Weights of a small autoregressive pixel model.
Model: 20-pixel images, arch transformer_decoder, width 256.
Training: 13200 steps, batches of 128.
Data: trained on crops of objects in photos (Visual Genome), 13.7 epochs.
Rows from block 2, named by matrix and row number. Rows with one number belong to one attention dimension. Each number is 128 + 32 x the weight over its row's rms, rounded and kept within 0 to 255. All counts start at 0. Numbers have three digits each. After the name is the row's rms in percent of the matrix's.
# q: attention query (model.blocks.2.attn.q.weight, 240x256), inputs 0-255
# k: attention key (model.blocks.2.attn.k.weight, 240x256), inputs 0-255
q.189 108:166152082076135143169150145111034116126119163105131180077155158053108098070083139163150161130076175073119170195094132139066128084109122121156146060125133111174142096095136114099132158050141172124143186162159153146137130172076076139146145069135130117070067151083147148095183158085113137140159127118106154114126137170113159127162154118129114156137158200098123131163165134128105188139203148128155097101141129155129075071159182069109119113128123144152092157151129148144145124142159171131096083156097129126131076169130142162170147113104159111167145149110103135142126086147144181145126106126161196085099084106080148129114095102118062096112148137117068082129147115123087105153107142108109149177142170157104047135098097069144143100100148199098105120095116109143144095124146138
q.190 105:138181117187125104122118146084156152067150159152127128074108147148097157131116093047145147136170172107126166128134203136089151145130100115121160179152111077119121174127072097105134078108144096085153178165096146083156180137147176096107166092171125140131167089164163164125112107167122155127144123101125178127146132082195141092146083108104142156108129097103151142140146104078144134129116108122057091146117153120124120124117092118090177130093130130158125100070147143152072175110117102107101144102105175090082166138114101140116171128175147130088168136108113163133099184121161145193116113080138138159108153128146127077066154135113142154134143173061183149138081162117130092121131134042165147140099085180161178038144112111024185089131144135153148061124131161126163147157157191
q.191 108:147076229120143067122141086145132097079117143131137121118135098144176179138069150119142111094132112101109079152172131158128079100129130134153105093105134163031096145168159112201164095147159124116161119136148115062108108153115079175117137138148136142097144195111173198127140133073125139092142147146156149099122121134073115074149151116130121145152129142088088126097161114125165150137105133063164165187137121154140139163137103074136191132113087133125148077144119174187100139125138153094168128118070095120115109110093096091147150092149158043154126133129069152105115110112095084070128145139127165183125067135197116136132116164127117112069177093107108108090137116115145121140099072099196132111174103125140091123074145147110140191151093129085137094046059185121101136117155080
q.192 079:147095135157161078136136090104152138085137137111167120166117071136128129101112156112160138176065092089179163152122087143120139170150154109134142160099130114146142136082145147108080135162131112044170137118102121064136121113113118134159123154160172144063117174161154130087093173118132100110120169088123084141059197106191178109157102132208167132076161199121131079074128144125098119138088089107135119133128174158108118055079138194134101133137080164093148137094188134106124153116156137075166073106154139167124131143114116075148165083118073120123134152117077096113116119139111146159047099102133058117124151091131110152162122096194140081084087167139092164146161157116075120159142139128135117069097069135152109145135081124172187139172188189129104075133112135157133156121120104
q.193 089:174091139143069166140101110088126122121155095132113130086146116169165125119039133169122127121125088119135139092144127142091188125137099119112119083125144119124180130161113023077132156149195103073132096130170138149103134091135121128078161087134110106126098192109113165182131162111128103125110122143136128084106153131141115096172165078066160061095163156193175121136114117123117149154132142106092154149119133157068103095133077144135173109132103114127091133123134124153172134115138104141164186092137149135099083080105180167174099127184143204170114111088089116067099131122105107115156125148141043098092088127140145097210150172185155116207138122109113161144158136078148182169105120120103058119081112095132088196123120163161147161092150121095136133201146106128125118078163085
q.194 098:145087093128081133130128148148102125137137097111079098164172162122105123164145142153125141138132099170089071122129179187097078096108080081189122153127156081065068150172132153122193136058132166179136113189134101152121133150131096103132129097073146088179137125110177110132113082130141200171064185128134163129117082107111166175171121139145104120098124130139117112098101130129136164053171114122187137080087172097111107147140135125105129089107106164135138096129095113114121132140096178066079088117110110096089144104114096099124143164134155100151114105121165135091082151088147137135140140152201193143126115136166197167140117067085143107094115135180144114088070194140076092117118114061122151148155153077137123049155122160106083077159090150157172189131133136137172163147172112
q.195 096:163099096138171140148115102090122131152124111107116116118159146162111131116131177155188088102175163095177142091094199138135146144117106142085150080131114109142125110138135074066177121105104127100131103096072121120134122073176086142186153090110091148146155087130104154124114060141105075188146097169098113097192077117070134127118135118139146082134126123086100096177087063117078124176151136103135124090084153113120155084130121138138070054161122108117118174166136111164056164143100071118148129164190093124144088092165121133102142063156141171176096115127175119131179121092171120156123121142066125127075133119155134170113106082116147131166159131093155100071067147087064108114188129181110176208139120114161165131108146126092107144093069198120075113131144129124107115109072129
q.196 097:110124112161076114096097099152161164105149094085162128153118100089113129141043159150136149148125186133130118165169176115153127177188145092114082127117105126070135106130131166108098112120091114126102113094123098097176126123108165116137130101104152120153135137139139099170071138104133140151197120148131077166089171080132114132066152118139091089119085196071147166179129081141115123158139117203102160106107106099133088118071136158195126210143131161090115103091144163122081153120136126123141073119141170168064112140083167115165136085153170085125082131065121061167062146139163169127103145125155123089120136154150132148116113053147085138156129105164161096138211161089161139095069102155134146165088086087187086168131127099109191104151163188094096097079147131151110099137133151
q.197 098:144113120077119084109140084150145153141129124083170109117196184139150152095106147148112096165176144179138105166128127152135091112118119133062107103122122138107139143118116116151092087082124123127099142145129091137170108090133195094109151116097091138212118113152149227092159150160136095132090103120082172134198129182139130111090222145090136134100074133077128142120106105148083129141102097232115125152118056113096113117119073139077220135158124147164116105164120185134169128087135128106126132168089171043155160160180161145138104077109112140144100086128127134180143153111139092064147107164069137083093148153153114177110149094081140148091143164131114172093136159079176125146079105155125154152067088153136157112131101149102081080127109104105116164143169127108094134153143121
q.198 094:181132135167154096146101105139165196136145107088126125102133111138150124185133140170171146179076122038111117047122125159128140064108099125099184069073158116141156119187121090123155132133177117087129146097057150184132083091127111170112132101145096173106142142167162089132175156096104155157127156117127121113059253099168131125118065177127122111094117113152102146075169150102121125140079130103145158077154137145100129135115108112110153082138128156118094135143130069101091201108103117138128121148108141121118117126154142061138183117183175145100124120113147143190169124120073134127111114123140097125103102106086114128145145088127137169128160186130138118189044162140143132113160152099074147156154141114143114116098034135131052093174153169169194145145134121147144132134126098
q.199 098:144187061130117112112172113124143155120121117159173151114143162134137132148134086123109092060155064171166169118137206106094113104134133099129138136135141108133184152109109162117058173125093159108131077199101087116075103107208109095148126179196133139122119181119164102148104163115172081091138082082101139079119107142181110168090158116171115063123154124153088090098133067126088104123162104118142148102124134130138066079119135089151134155137132157154102030128187127147165131124072107151183162137102123135121156119080150146182128122170120137109150146124111114161083110085123155151097140063124103168128150127175170143182124124157150122155096089149107070132126129160128134114146089152135091166148119091149080176158157132160071193176197058110141138094176077156138117100089132
q.200 099:126132092135157141156101128084085131170090163110133154091094140183182127152131138121151166166154140060139113091121139157126199136080115112111093131146148170125091170086129142204167159130112151157109113136120150166183154149134152099153161137156127212117129068109178114101159133192182101140070060128123176176096127183166063119114098110104100145181128118170121152120119111096126144111109174134101118135133127093068087162196179068111153143100129115170078143090173148160112145141119091150108131081113044085127153156111093133110155174149222178092148117127114144143116076106079082169103108143181149109113141144100161166110146089132115100100119105167068136088143125197117153172114176120095144167086135108149131175099079113110148173120146113116134152161123162140085169171155172
q.201 097:132136155181188149090121123137094087113167161093121162091151115080214131115177171129148136097129118153038155088081088153075121124096158111136115123098068132145115135166148133119106128133106140137064119158113155137062147187154125117134155135118034160120100115130147151152136138107178124172152144132149182221123177125125130160151110136175134149170088175094127107092143166122127145048111104056100046156129069161136146102110078149178119084169148158163186155228113120085104100139109106115150075121081171143113206122116152118103154159112120150122142109049110091154121157103175088136127116126197138162124078135183154148137139134130156137187107148145172152122094104144098161136154140130100151097126131127118138085136178126150127084107139113104086111101103112107140092178137126
q.202 097:150114149120097111097134123110156075185167115122172132200113141087150139194120180073142159078115162155139127131111128202173166124142126137113136168087163156129097117058137127116166115197176185185106077193160058114153148119093137107105091124133255105117181117159150111153111101110136118110104200080156129094120094129167102101155100157103169114084111124125173133080157132153081080170089102164117138128135134151161133080133150117133128142180154117071131119088136194119107188122111099193081120078142137107105123120095112127137159074180107134103097176131122097062119125123121143132108110099106151145081129182125131111115095163121135133087115123112170087168182119131146126148201123163126165187131127118116106086148130106158180132118136106177091162104140101166170146191169129
q.203 109:066075170112057174085095177193146150095105126115122106064109108232130159136130133168193135125134137140078138132123094091097142131220079134162124153140166179132093148141132119171144089225174118131128143119123148116113073195105116126109182137135111113139164104165180130117153096161113135105139112120138119074112154140114109201146187113160097151135137165205137129099143179163105159127149176125080161125162174066134139150146093146093163161147103084134078134106152079126181130115099173159067108159100134115162105115102112167149085100076192099110126108107154170164110127126162125098117138108172116094123098129090075104087068160110157095085110164145029117096162136111122070099151121125106123138140158108149155129082146120153121114104127091128142135092108120145137089142156123
q.204 101:154106129110071119096118125132131088165078061103156139169104081131072176093144072162139124128182143153138155167152193136163168134135191159112161117163150092105115128108084125150144146104102153099137118179141136144093154179168154165195132116180108126141142140099145186136113095158117120155116148138124135126106158090175096109125109106081120115153085085102159139090046112072161137084164136041126108122136084089115143147128117116150153030165137182100165160142061141109155076167126105154109082189139083134144133151094130146080050147092154185196140086146088140123141139190082118131135153148125123118118070126160080115099104133147172139135172073132079140075157127114091169181176098075160143133116110103150118129101087097139075153151128184103155157112129135119120152093072149
q.205 091:080093120126139190078128141148148078126125194119067084191150146115137178147086112144069095150074139134134098118116171117120080097064142081110138140123155095161130123144121100089151129133110136099122095136072147085070166147127180146081132120137173057104119123147097169135121124136117128121158103115142103129138142169103111140131113086170128170051141167116114168056127159169123136090093153132134090180043131122104089101120106173027165164097074134149150149146129115153108107093112174125082169097136146114128132126139134072117121113117135143172144153149173125155178157160130102120128102114156133200135139147083110075102126116089100119153154132127104069115117096144145122176177092186087070112116100076148181181113137126107133101101114139204128118124253120142060141098134154
q.206 095:177151156118104105127128150163109074140085141095091117144170150114100186157173132143129132122114101166126154096133117085208148102177139105039108168180131124154100139143112166104144097132160091147135110113073080182137125094113097194133121142102154159133086161147121186193182189121130135064142115140137077150103182143169155070145110160128120172091131132161093162098178170157117135131163078100172140128179082154130110167139097141135134104111100131113080090084140120111107112129103181167083160150083121111101147191201158124162145118141125080111125115196155226061140155081148098114171149122060159103091135147117119081125174133148119088099192176066117126107148132071102137084099070153084093092141123115133097113132120117091149150157114114153096120132121135158125094149091075
q.207 111:106132166067168153133140116140095099085099141157156099098189156134107117108076175142107116146117130108123137122121113129147122128078144152096114184143121104151150057100081146183092086109083141113180133134170097086110119164132158147154131173132133116152158124098145123229124118110150119197172205140091099086108064112155087140135131109107104104070128080105126136139171116193143190120171089117108153153157124171153131126125153085086119097120120158181097139148119169129222119136139134165098143153129141073109095104157144099089074109062095117087157102210098111094123103130116088117136119135112157109100157080157095144085156133188135093158175217106110177148071141110094121145107126098139107086111155098105093120193162122179128096066166132118111150144132066169197131085134101
q.208 094:153161164083085096145125080077162128189150185097139145076134128069161083137134145145170096153093138167180102117092169142131166137107182174130134153130161110109162121156113097138134173120149124124143162144123108123144137174100137122172119061116134154106116161128133150130117178131123137098120137133128179137127149128141131159142122109173112161150195161125107081111087097124140195156159122152128100103037134131082117129105164164074147166129156134121116084117113024171100107135160117141082102178122095135123096121109105115059166120056195138141127148143172139124126152169116165101154094129079156139118201165146144156175144186127097153138062089154145142112122130143226070127096118128159091121130166105150063126126073161183086132147152181050091097111178119063067113155120128
q.209 094:080081112112140083134133173147167072098094099110169109165070061124153190115065136118132166087102092144125177110106138146113150137148136152204200128120144073116187139159161165141111103127106151162103163085099076117154121089105102121124163112168093124131141143133112121131058119116091141142138154151141112143131170101158134120147119135110142123101093126032142118077167100066119123136150109108171118094176139099121176137093045121056133114146132139088154130101147104139146056126109159109098101167168072136137123108108094167095075117147146126218204157156174098104055139195155119172168117133136128135118148093099112094132131163140100102134104160103129101119187162191151143096163123110118140123175132179176088145155110161112160108182107181133126107149104141112170126168210096
q.210 100:077159088147128094146157140087140069105069096103135169124114143191184150111101107102086088116148140111130173077070134176155128154121124115149108146090110147092129095115129125120144136111112176053093128103148114099143157134129162125124108119167192114154154131095163093162088093131155161084132092139155144119196098061094121101142126145168151148096091090132147162129135241083150168164070129090160121116154120173081130141141099152142172094075166135133139054119085179177150145071141126115131121117122127125112121134077080095123165094152136124187121180159170124145149113178104136173159125102130150083107155101108122129138071116158128190099166147158126108170153126217159086156155144130098149194104114101123146090118132137149089090024127148205099174171107140150101079136139144
q.211 094:117155099150103093131140186128115121179157072126106144141149073146142126144166109074065089119061136140095172154092079160055207095126145126134105182077100111136095129057093127176136131147096150135098182092109089114111131126163119147062146111116115075152116170095123140124110134164168169143118116097077066155171161168170090136110190190163137165170111084137194068111141162192095132121165107131159053153139104107076096092077132083100124153150132123187146078058185090140114157108098170138136081124168132147093143126133077127140139140097116147146112080114109116114101139089120162182122113164084139194161137117122108129158165121141114130177090057171145120136142102123116138092125050125186137127146143173114147133168098147157117102148137085097143160127164107157143136154122088
q.212 096:107127198103046091140117092145094108118097126178148121157048082138113153092191067147108083118161221171087121112142121123198089176114119138056084122123149174030120192127126115105121133121098127110120090135092125052157123090174105077144158101149170149077105149097111129147149088142146122125105111161090134132127105111129088140141105094137095118148168106105119119095133140106074149157123120117149087153171108121114108161135098138177145115049115097163129113169124187103130144193153138074183140134179091080096134111131111158086103106124067127170151150150162122149141101090203140162140100096080061123158190166119156084123176104119163081099139105145145116105161090173132151148137114152171079174112149091103131138122140146151178142072163159132104151105146156137121150086130139
q.213 097:154109112131092128167185102117107127144146121065195101087115169097139059113118101120235118111111110110135190155129110137152136133163158151138159116160200136122162102084173163143112098138159074140151110096140143092053151106138165103109149122146123129126104152099097101160136175073130102157168151105135115107117128170161114158108122060155191147147141119134077093154104119202128095147147116107114102109108172157208128143151183113120141115104138100077071137098079109186060103146156087108115167078131137150188155140114091099120160158168102148120137127132124151132105143153144127187133159130172181095098091182166207123159073081153134152164127111141075171144123101159141095134117072133100135169105225141147103134094110155163088121055130141138132106054104150119126083144168142
q.214 100:107121163133176173127125118093122139089149147143087093121140128132123088105075094123081148089155110080122128133123111113153123160209076101114157108121108093137161197153137155113160167122203136042119132084190117071101143200117148136086156150156138106131096096143096141097173154147096121183106157135125116133164139177105101183117124126044153182159135129057148074119097116132136116082118125102182122198148132189149157082117133157116109101112112094206135122156167171138152154083206119097135145136077155155143162140127090105138134149108116141063067168098094119129151098154104124145121126132128128158098116139118104072157150139122129133063086183148194123170109155162086103152100157100145120117176173123143065138113117192158122083081122175145159206171112147109136066143111109
q.215 095:201178119148070131191167128126177196126140066129140118121151086156101116141117168052115064213125134109188171117147150102113163120098063084096139133093170105072147092143099113193115135088092107111078110157096126150169227101189130177181149132123125114089140148196088098134169114114122156098124152113147069095143115124156209116111125100106116086120141119157183141105121138126118124128120128108079139116087130113114127113117137160124089145127039128114114143122127156085099136140099157088128114105140110079172121131106141124095154173127160141127095104112109146175119172156150099124128161168074133161167097127146183138175183110118169139139122080158128088141154137108118092099090137192140106107136150124180146109092111070171181140128135152058117111150182064075134187127150138
k.189 107:186074143157106118174151125051095126136146141195152102131119153147117152138077082112120136124158142127119126125140103095084091098077124092160158101168150160098117132155143095096126168150127127106165101119137133139133156105124144140156152073155148130143159107191087101111165133143032139123046067163156110123087141107101179099129190108048073110168129092099149111133111107057164097075093115116083130124148106152159149188136155125167131114131167146088109107134152159142085140125125092136121126201115090136164107151159103136145182092109059044117126054165129144111129167119124145119135126151100101109128097161209123094112119100109129225120130076174128106161073124105111116181091135075127106110133164171231102136135151145117104114113179123146139065084101133132103080141126127
k.190 114:128166156151164158155099107147075116119104115102132196132112080146181100079139143161124135168108110169137175163168106168133121101115129135131144103091109076108148170157105169127140198131171152147123149117174119140136108168150144136176130096073124108071210146125095119129140130143174110119145117118108191071126174118106162097141101169163192112125109076138117182113101119088104136112142124168190119146125103127112124146170102152063115126148158120123139151077125151166131155081103110100122116123114152088129192146114101103151103115113088153078119102181135141096187085152125063157157121147085140116127185107150102118113133105130111108089197172134163137123112035109076233166090120122116078193078102117158128075164145112042105185138088132172115138132109107028172144122097140
k.191 114:101085142134085175150163100153153096148175072103111127098101118109138172051114166162111101138182050119095062122065097112133095123119126211067139155157169131096106167115121098112149104165190139115093108160134164117189133164073098143060093132182143159119165188116154087123170066154096157153124107096122150113116114071149129128121095104144140152163080164070138131115155162131119164188144114122153115120103121183161106121127116139141133080101090087086095121171172164116096136142210106098120087087168164160121104139100116129072196149099153080125162108181090076138117123126118162125146130120115084184119118189131108098127116125142143084122097160119121103180165214108134108132134141113099084152113128166166138151158138095140121090132105142115110189182106156125136090084085068
k.192 118:129153141179107082126122136107159153087145174148194164125181120045093132139103128113131149112137089118140106175164147109132136186169140121170099117102121205180163110144152107110074072165097092128111105121120104079114122122100173142134070152154177196119134154110105116105139205100105179096120121102131136085112130150138122120081162084121124061105154131120149094130077094146109136157139158178074146118158100158120115125131148133189131170091090150057088113061195174153154164122168110172186110113121123145113134159112184136153140078167121133186137096122072111146136191110084177173088139028163106151114173106153133128142091116154180113176123115116067120177173128121126094161105138163123131077133090134120174121080141174134164188122094102154105094068103131114145161104112145
k.193 084:111132100144100167128187117114180180145146168153105113147114145147165142060165123115148167123159112110135124137133182133120123116118069162083107152132120193147129098194172050139114145186154129140176099166128088132124093131142117082114034174157199128124118180108128136170082086109155159155139136133126115085150111153158122171120181137090170130135134121088137139112137174155062145153146128164099095156134097119092162134119091081130052126140100193081102070098173059147111130120109127142127105143087102125151140091128117113157122144151138114124115128189118042125102179151133191139077186143095187099108186104172099098132121106142156126140140092109099129155130172141123121144099140146178044095147132134110121048135140218174129159112155181137195119112129189117079135133108139
k.194 091:109170147164096084092159142149102089136137173140158122204102138167140081134060091150094165154125146126117150160117079155064127112097126167138107087046125153105099135106142169127099164151061138111119116129116122146120129114174161082137088178170186087108050195154091064128192106134126145102165093143114170085150172112106160132118143111094126128109198088139156113077160097113091130147109126102129107126112072182095162145098123171185091130103095138140116097129145129071105157128140096204128177181082129137150142164132093116200123074103129139178051121132120127170128160110112086196185086147171066104113129131125112139111112163170150171151141162040117186124160120152096188150143123114118109134147117136122122154138123112098148134175135109135130116123105156173095120062076111
k.195 091:073174190134118126133174129089182098131185102066121095096108143150144188094140146093169097103092130154121173123158138154193107140177084128170112089110126125153115191120152133101111092156117160132178121083082127108110088089170134107110104082106082185108137090153114226075148102119113132178114144120168174103105121115126121088119106170059113137172076147138058100135119159148106109175144145165153128112101156093137161133176163140105119165172168108113123103123118123144117112114158105085155173099086115136173113144177115197110163111139127173110121099090132152150071160150095139094062151077097093121168077145099112130132057142141097153090175111161054182129096157152085062180094094148082139134087170122147182114130110152099115103143122159109136116080164078115138158127129074
k.196 085:152178094147116112128171131103131118124106163178151127137141168163154151142099109107104191084141125115131134168118107121094116162098132118131102130134156197088137116137115200110119137160095150075126121127128127123157143100031167141147128133173168141155122134098125148160100146124137148102168115120150158181082140092147114087067118100106130055106140134090137083116134087131100113113150108081117076086116116152115108100092116171125167161094151167111128148122151095142076211142128175121154081157113105101133122153113082116182177124115091125099129092174087097188124137101195148183109123087171108105146101147143074215134074170132122047114134109094101111213153146106088076097093162179207092167098079145133134119172097204079107135145137127163101118084138107216156087092157137
k.197 088:101130131113142177106100102128160160120162128131165153132126115152145108120071113078149148110073098135054126091130113117231181133133088115124137138086139115140153088112136158136124181091075092112149177111199113137194126140161083174134128162137099133068193121101083130165088126102106082144128169093164094147138086115168170076100140178160154131181101153153144140115151107181175106131159133109134159113157107090109188140111079131089112147149167063118139122078122159129159131130136127142157150124125149181177132090072125090168100137148153182077137136140085109178183135085064164097136124112096149148138089095076071111118104153152109089058136099145076124128153171138168096132163063109182117139122125124129140119108095153151130124104120145244128107092098108059065098124162156
k.198 091:097143155177061136128127153124130136150146120145116173129136137155159176133153134073107099138089077154162106087128200149140080100076125147124131107168101078131072118163061088114139131072127146133185182153149097114144171184119110127141156086164125180120096127089102205155184082106141117163190099138114094119169114118083099133142112090106155125152111115118096166089206129138095104104145150163180111150171079123170140158131144154123149128114183063172115044100119116135113091147094046109119080073191164104171183143156159140092139108163153137052104148106172115108085179090139132131137116108190157147078117103113176114112106126146090091155103078120111098087092111112110162140164120109165144113146145117143155103123138050118092091136176138102140133090156080114184114077115140
k.199 089:104109102059135104110097150172153191059119139143123103123049162117137143167064167120123138090140099116114120049158086141106094121129088131080136137087141113122127168168117103130146149133159156141142142157166172190123109110141159053085120092071166127165068158146086166113157164089068122169176150189129142098162123060165059167152111197104145126085128162104177184150192123136120114099095106143094158055143081123120089068164102085135144160162185138135121120133123155149151078168164148138045142204154133170129112097098131127140108165105140108160129142129106159151147139132067140115168110103105090062124115130088078131135121174080102163137125102132097116078096147117134135109147082133112114122138087118117142144160112170140145163197136117133131179153132170133148100101133189
k.200 094:193116126109187086110114129112171151127098190127081124129084166116119096069116111176099085107117095155137125163142149155148107107101123138025135079088127129137091059151162144109157139164143119134124139089137152111104126118120118119191101084119150107162166117134165130168079112103126170122064080125164091113080113143143097151131153165131058151096124107130174053116142171142142140127146101164099167142099117159164122189130144056132106064180109082130145078127128112063143129140113126095133122149076154088168101047143101089159140140162185115163078134160124107122147110172122096105166124153158124129249128114081102128100152101102131121148079076116145120146150136160134075148083168162175142126132068158108167076179080186085134114143139166147113157159131132085085149170163127
k.201 100:176130170135173100118069132107115086155109108117133101082152176084140129155126198099143101119163158184110139068122102105136158122087137166118082089147145088138087129137136150156131128099148163185116210115114127100144102171143095128133184131092095135135132058139120144110113114158097125162099158124108145133109136130108132093103116130155085222224056119168096095130140193125123129075168178121166125181145071118175194136170142148115128151137188054174130124174137091135139085153097179117158088090124142151147148143125177117125148124131196059121177136147147174110133097152102131114157144145130153168095068135087108129078134074151156086089164103133173108082078114154129190097152145090114175107127156107129140106155075109116122157099100139138148108122153123054095087178135069
k.202 086:149152112162124142169165099084137125118144182067105194112150140092117114117100137149090189126135094158080126137160114134099151126107141130188143124132111151131127166061156139155101104186123150151038131080153122062142139078071119141101145149146150144143138131123161122133191156149151153101098161164170140143154120175142137112198141073149094116072157134118158129123052114177159134141140115091157127137103137142100173097108136150139170160164146169110097231101163179172111115114156119132118156088060131115120091156153120104161078046129187096134112154113097058145124144215093105126148144138120141121165158108122100126101189081155144071119150142093083146064167123195138127161124131141099101109151082173100086134100151161178102133140128130084176106165087142157149106133068189
k.203 091:109097109124157063154111049081094147074101132141104123135171098065162153063129131099118163145100087126128137102167169105140145183179168119112122163171158102136156152159167084163178129104144113160146088131108130127131121156123183137139124111106101083128106123098131094103105173146141097105131087130092134115140092148118160152136133115139112077156135164134237054129127126124162132162070161155123158048196126137137069140137124156154152119116102138121092107126121189158162174117129127048201131121117139081157145038105115149131114117129127140127123076106078129165144155144142149098137115115190148156130173141137129134127099123097092164138148139163074154191115123110139108100089136182120175077073105116165054149107069173168186112140081064172153200139109071129125156162118129
k.204 096:058082083123147111142055148101098138144152072056173159156146145141109186098153168144082129110130153122133146167079073136130139180087112121167190082082168096095134175125143089141181123141104155143156122115147152175085117139148150200098061123144078107155147133110142123112172109103123119145156111125083189160073095077140166079124166122158155154113106135093114116099078132186143105165138137147152155140116127135113137138120087166099150194165168135156112122113106094138130131107128127094143090152119153113151173072193085157113133119057204080093102161156175228142109059146084147088126153128096085119080191113183155149180157159084118147107180165079082142122150135135133136113152134140115149090119165140129140086086116144165164068145119139139152170119146087139120141146152104
k.205 092:127144126095083144130130170153115147118115148094103129194144140148111123126163112079122096115087209131133104110134084119080072160104176148145112172121139093140125092083057176164161159073146186110135161106162151150148116133137122112140091121126114116053107102100124063157119075078110121131097158103083177151150161134137137150127106112130167104123074091166127170137105132126148163116094123129109151117122245071150129118144101129119113124153096162147131099139100142149147098041138100103162130142154152106203177153123125112187115132144113168194165151120163101152068149082159112108135088144154136179107115136081141126120111182147048069072101159158140106084161176156159154119181131079119142096098156103151102057105116092077071114156134103160074187176158120164155150132113067
k.206 089:180120165133146107116153176100132168093196155124074050155131084129126132121088133107106110129127118100136027112113122110122101144166142165152138173083069214107131092159141131143142178113123178151152099114161095113084090119146158116130124145117125141161160106159165134074146177114159145135170137141149127063100150124067132114133168173096073120079082128154087178095126110158145075168107097140076145114189138136154144119179165102133129170108109068167123104121137092148127094111098063145145126142121075142102151140111105126098137144116107151105182084146128183079140141136138199117104101190122138142231152179081096094062099149143111133093134110207107100114094132118128097114138098171096077156142123117141173176108070094118102153111117105137114201163094138082162141136113187
k.207 083:107132035180148159066168132129078119164163135131133107131098099111092108157200078088125147060152153116161155100168142074117175116107152097104110073118092113146110190095138152093070136089076121110116119134137166101136119137101164085153153151126110127165159110122118121152110128041099131152174134197122132114072140139200144133087118149174097169163081129105113095136099178155177102141106189119217176156149094133128127138140154159128157095134148114138138104164149174175128150104138157139141132167131145151142085139090142151141142110168106110083136093117086095144117111172118109060167178146092070119119139151160066063113155150166106125106165137206145104170089120153048089136102125150101095136184128154168142105200174141102149131172153101158121101148090186117142129129090097
k.208 088:057079174134125139144124136169176106141129117161082103130217111045130176113179137118139124101086085153153109151157205106140109174112101170130136092109162089168107095117164153065143118097130098135151136145149123124124138129194159084115133083112134138085150201133164118119171122152081097120126119130117141174097124087138162129100091139130162103078191108141126100138113136138097084149145151145122148149168099117081126149102146108150128162078127100158100187079108149112116123130206180062139049129109141130141104130106165090208153158136144099119135173101170146091127170153098173110132079174099139118094103106098123181121083089141120120154137122193169148115141124116125071108167159144157156160144126128164095047087068126147128165132176103120138149155084166111172113046192185
k.209 094:149137183157138172079099136075085185121124183189143134114153099133150156117163199160061118107121164082133148115094130180174134147130106132128190184096054126155113154141141116088124114104109062130176109160125147165127149142096104108135118123088121075133103119149125085146123045139141078157182137148176147103092097099104116147173105144115135123155140110124115137139080177142067176121135177216097073118129121144047127150125171119114088154099113116083141129142114144107126096151093135159126112082162147147146123112130153115105131175203100125151083179118124138118127140133078109138086123130156142086093189160100099120125111179134127193119079147140114117155104170146125099063141123178137125071134109066113111106184166217106097129119146158124136149102117015087107187125148128
k.210 091:152168163111192169129156139137089118116170066163125093109098068146103137118153055087133107198067098170120137122136155109174108138175139159065074110127088111117134119114092181138135141157170127097139119148154078135198122106091154124146133125179052135143140170089130181182152100085150083113118161126135140113083154114190065162117113142118175125149133117164107145074102136143137145070063101160122134205181135072114130093117169088134136141212111157057138097137106071133098141148110149145112171142162085146097128095032113099106087088138136119107140166147110145131166129153089145134158165151197137123092182145102153146137150142129125104164120119116122162117109121190089135201128133111166109158138139090115079106093101125102122147142145173099185162135114151093194082151120140
k.211 094:139157132129136201170154072147111135169162117084106089126120166111115125155092175134152127099168118140129096148147097127142110151112191108099132138168139067200183108099111151036168120090124158167167149185108121123112107138093130119161117145118107087133121105146124069235186116142171102123161147102121081139069090126123103193168102126153133149122142121143111111076133086146116145083127157096084104082103179043061120083111139081141125117122102178158129167158096130107170127114143120109120148096164112177124127087117140131079130108155115150129149167128142164126167164117093070113103162148103174162084100135159156126198057105142097187104147114102084142114103155149116091198149120134132121108142142148122171066208160110067107131146112131122122073160074092192128163149081139
k.212 087:162072094127107094170111149156133110182139074118175167154081210191043116096042116118078088151198153164159094110150103080146110083111135101122118053151102099141101180189146073145129175146161137164078110165111132135101119069170104143126132121122126144125112114196111164095172143164092100105157116148096129161147133155075103140124081112110124094097205104131136148171104155133106116102141097096174138116118148144112130137125132085111104116121142161161135130099191116165134177189174193119113171090150168142174098153098187151074099127069146129099088101107164122073177158107112106133127184101151118138122107134156081109101108136146091179114178103190180127083127106091125142175139156108137095147145132131133115178155175125122101106121137064081147138156116149140141117166121176
k.213 086:128140116145127127166097113106129131127182111133107047126150097101148147146139178134107109087170138112114131142112107120141168124152145106102091153109128097147065120131099099107155151121075131109084167184058176132029189122106098156114147128143181096128150123075126099144117104155138207085185172152118122107142170190082161167145196042141093113127104098137083165150120142048164141122137122167102153146124182139124119093122186159118142073110094062116139138147141091087094106099147123114083127104129152121169113183177073107074121090112117145200082110131138125092130074142157210174179085130107132149100121176103140120107132061139143147089095141118107119096106159110145073144109206109094131137185087127140130151136071083144106124137090160132119138165144153096119168166139073
k.214 090:151162148105155123133154133217167127125070118155121138080151112138067166072118114164155088112213118107081140198115145103118132125146070167155181152094084103149155087073137090122155157157166108124141141127066108114166121154132152083122138133154162127099148115188158119132141133101097099145100124147148097139055169181123185102153115132159120146142150142121138146184103098109114117110180146101159141152145147181143152106141131063033153125158120127165113078187084134147084060118133113168078145128127141135095122110157063157102108122100127215138159119141111132120156036164125149153119105096130148164110072121067126122153114112120131102135111100137212124162165146079198193178099135152148095157064109141142094147122147077145085125099167168085109115136100168103118110091146139
k.215 084:122093078146084130117151081085122163073148123130059161104116116125130143082134152123138117156151132119167133179157162145112176136127127114185094169126088122116131102114143097139076131127167100138129195109086211150140162119141119124181071176120175113223117128110087129165137096116126173126150170107143122116143117203110162098138071095087081148182126078150134132106181114083132103126144117129102123090112162091150142121094148127112138115134121093086147157139120135120154110124179170191180148139114139184164145143168161107105051135143125063079108146111116192143091166086159054171133199086117116119139130088142145148197104130115112122086094125120185108139152184195106127098166102101205143165093136119135103069168203163114093122151157125122169155149146121092182188111106133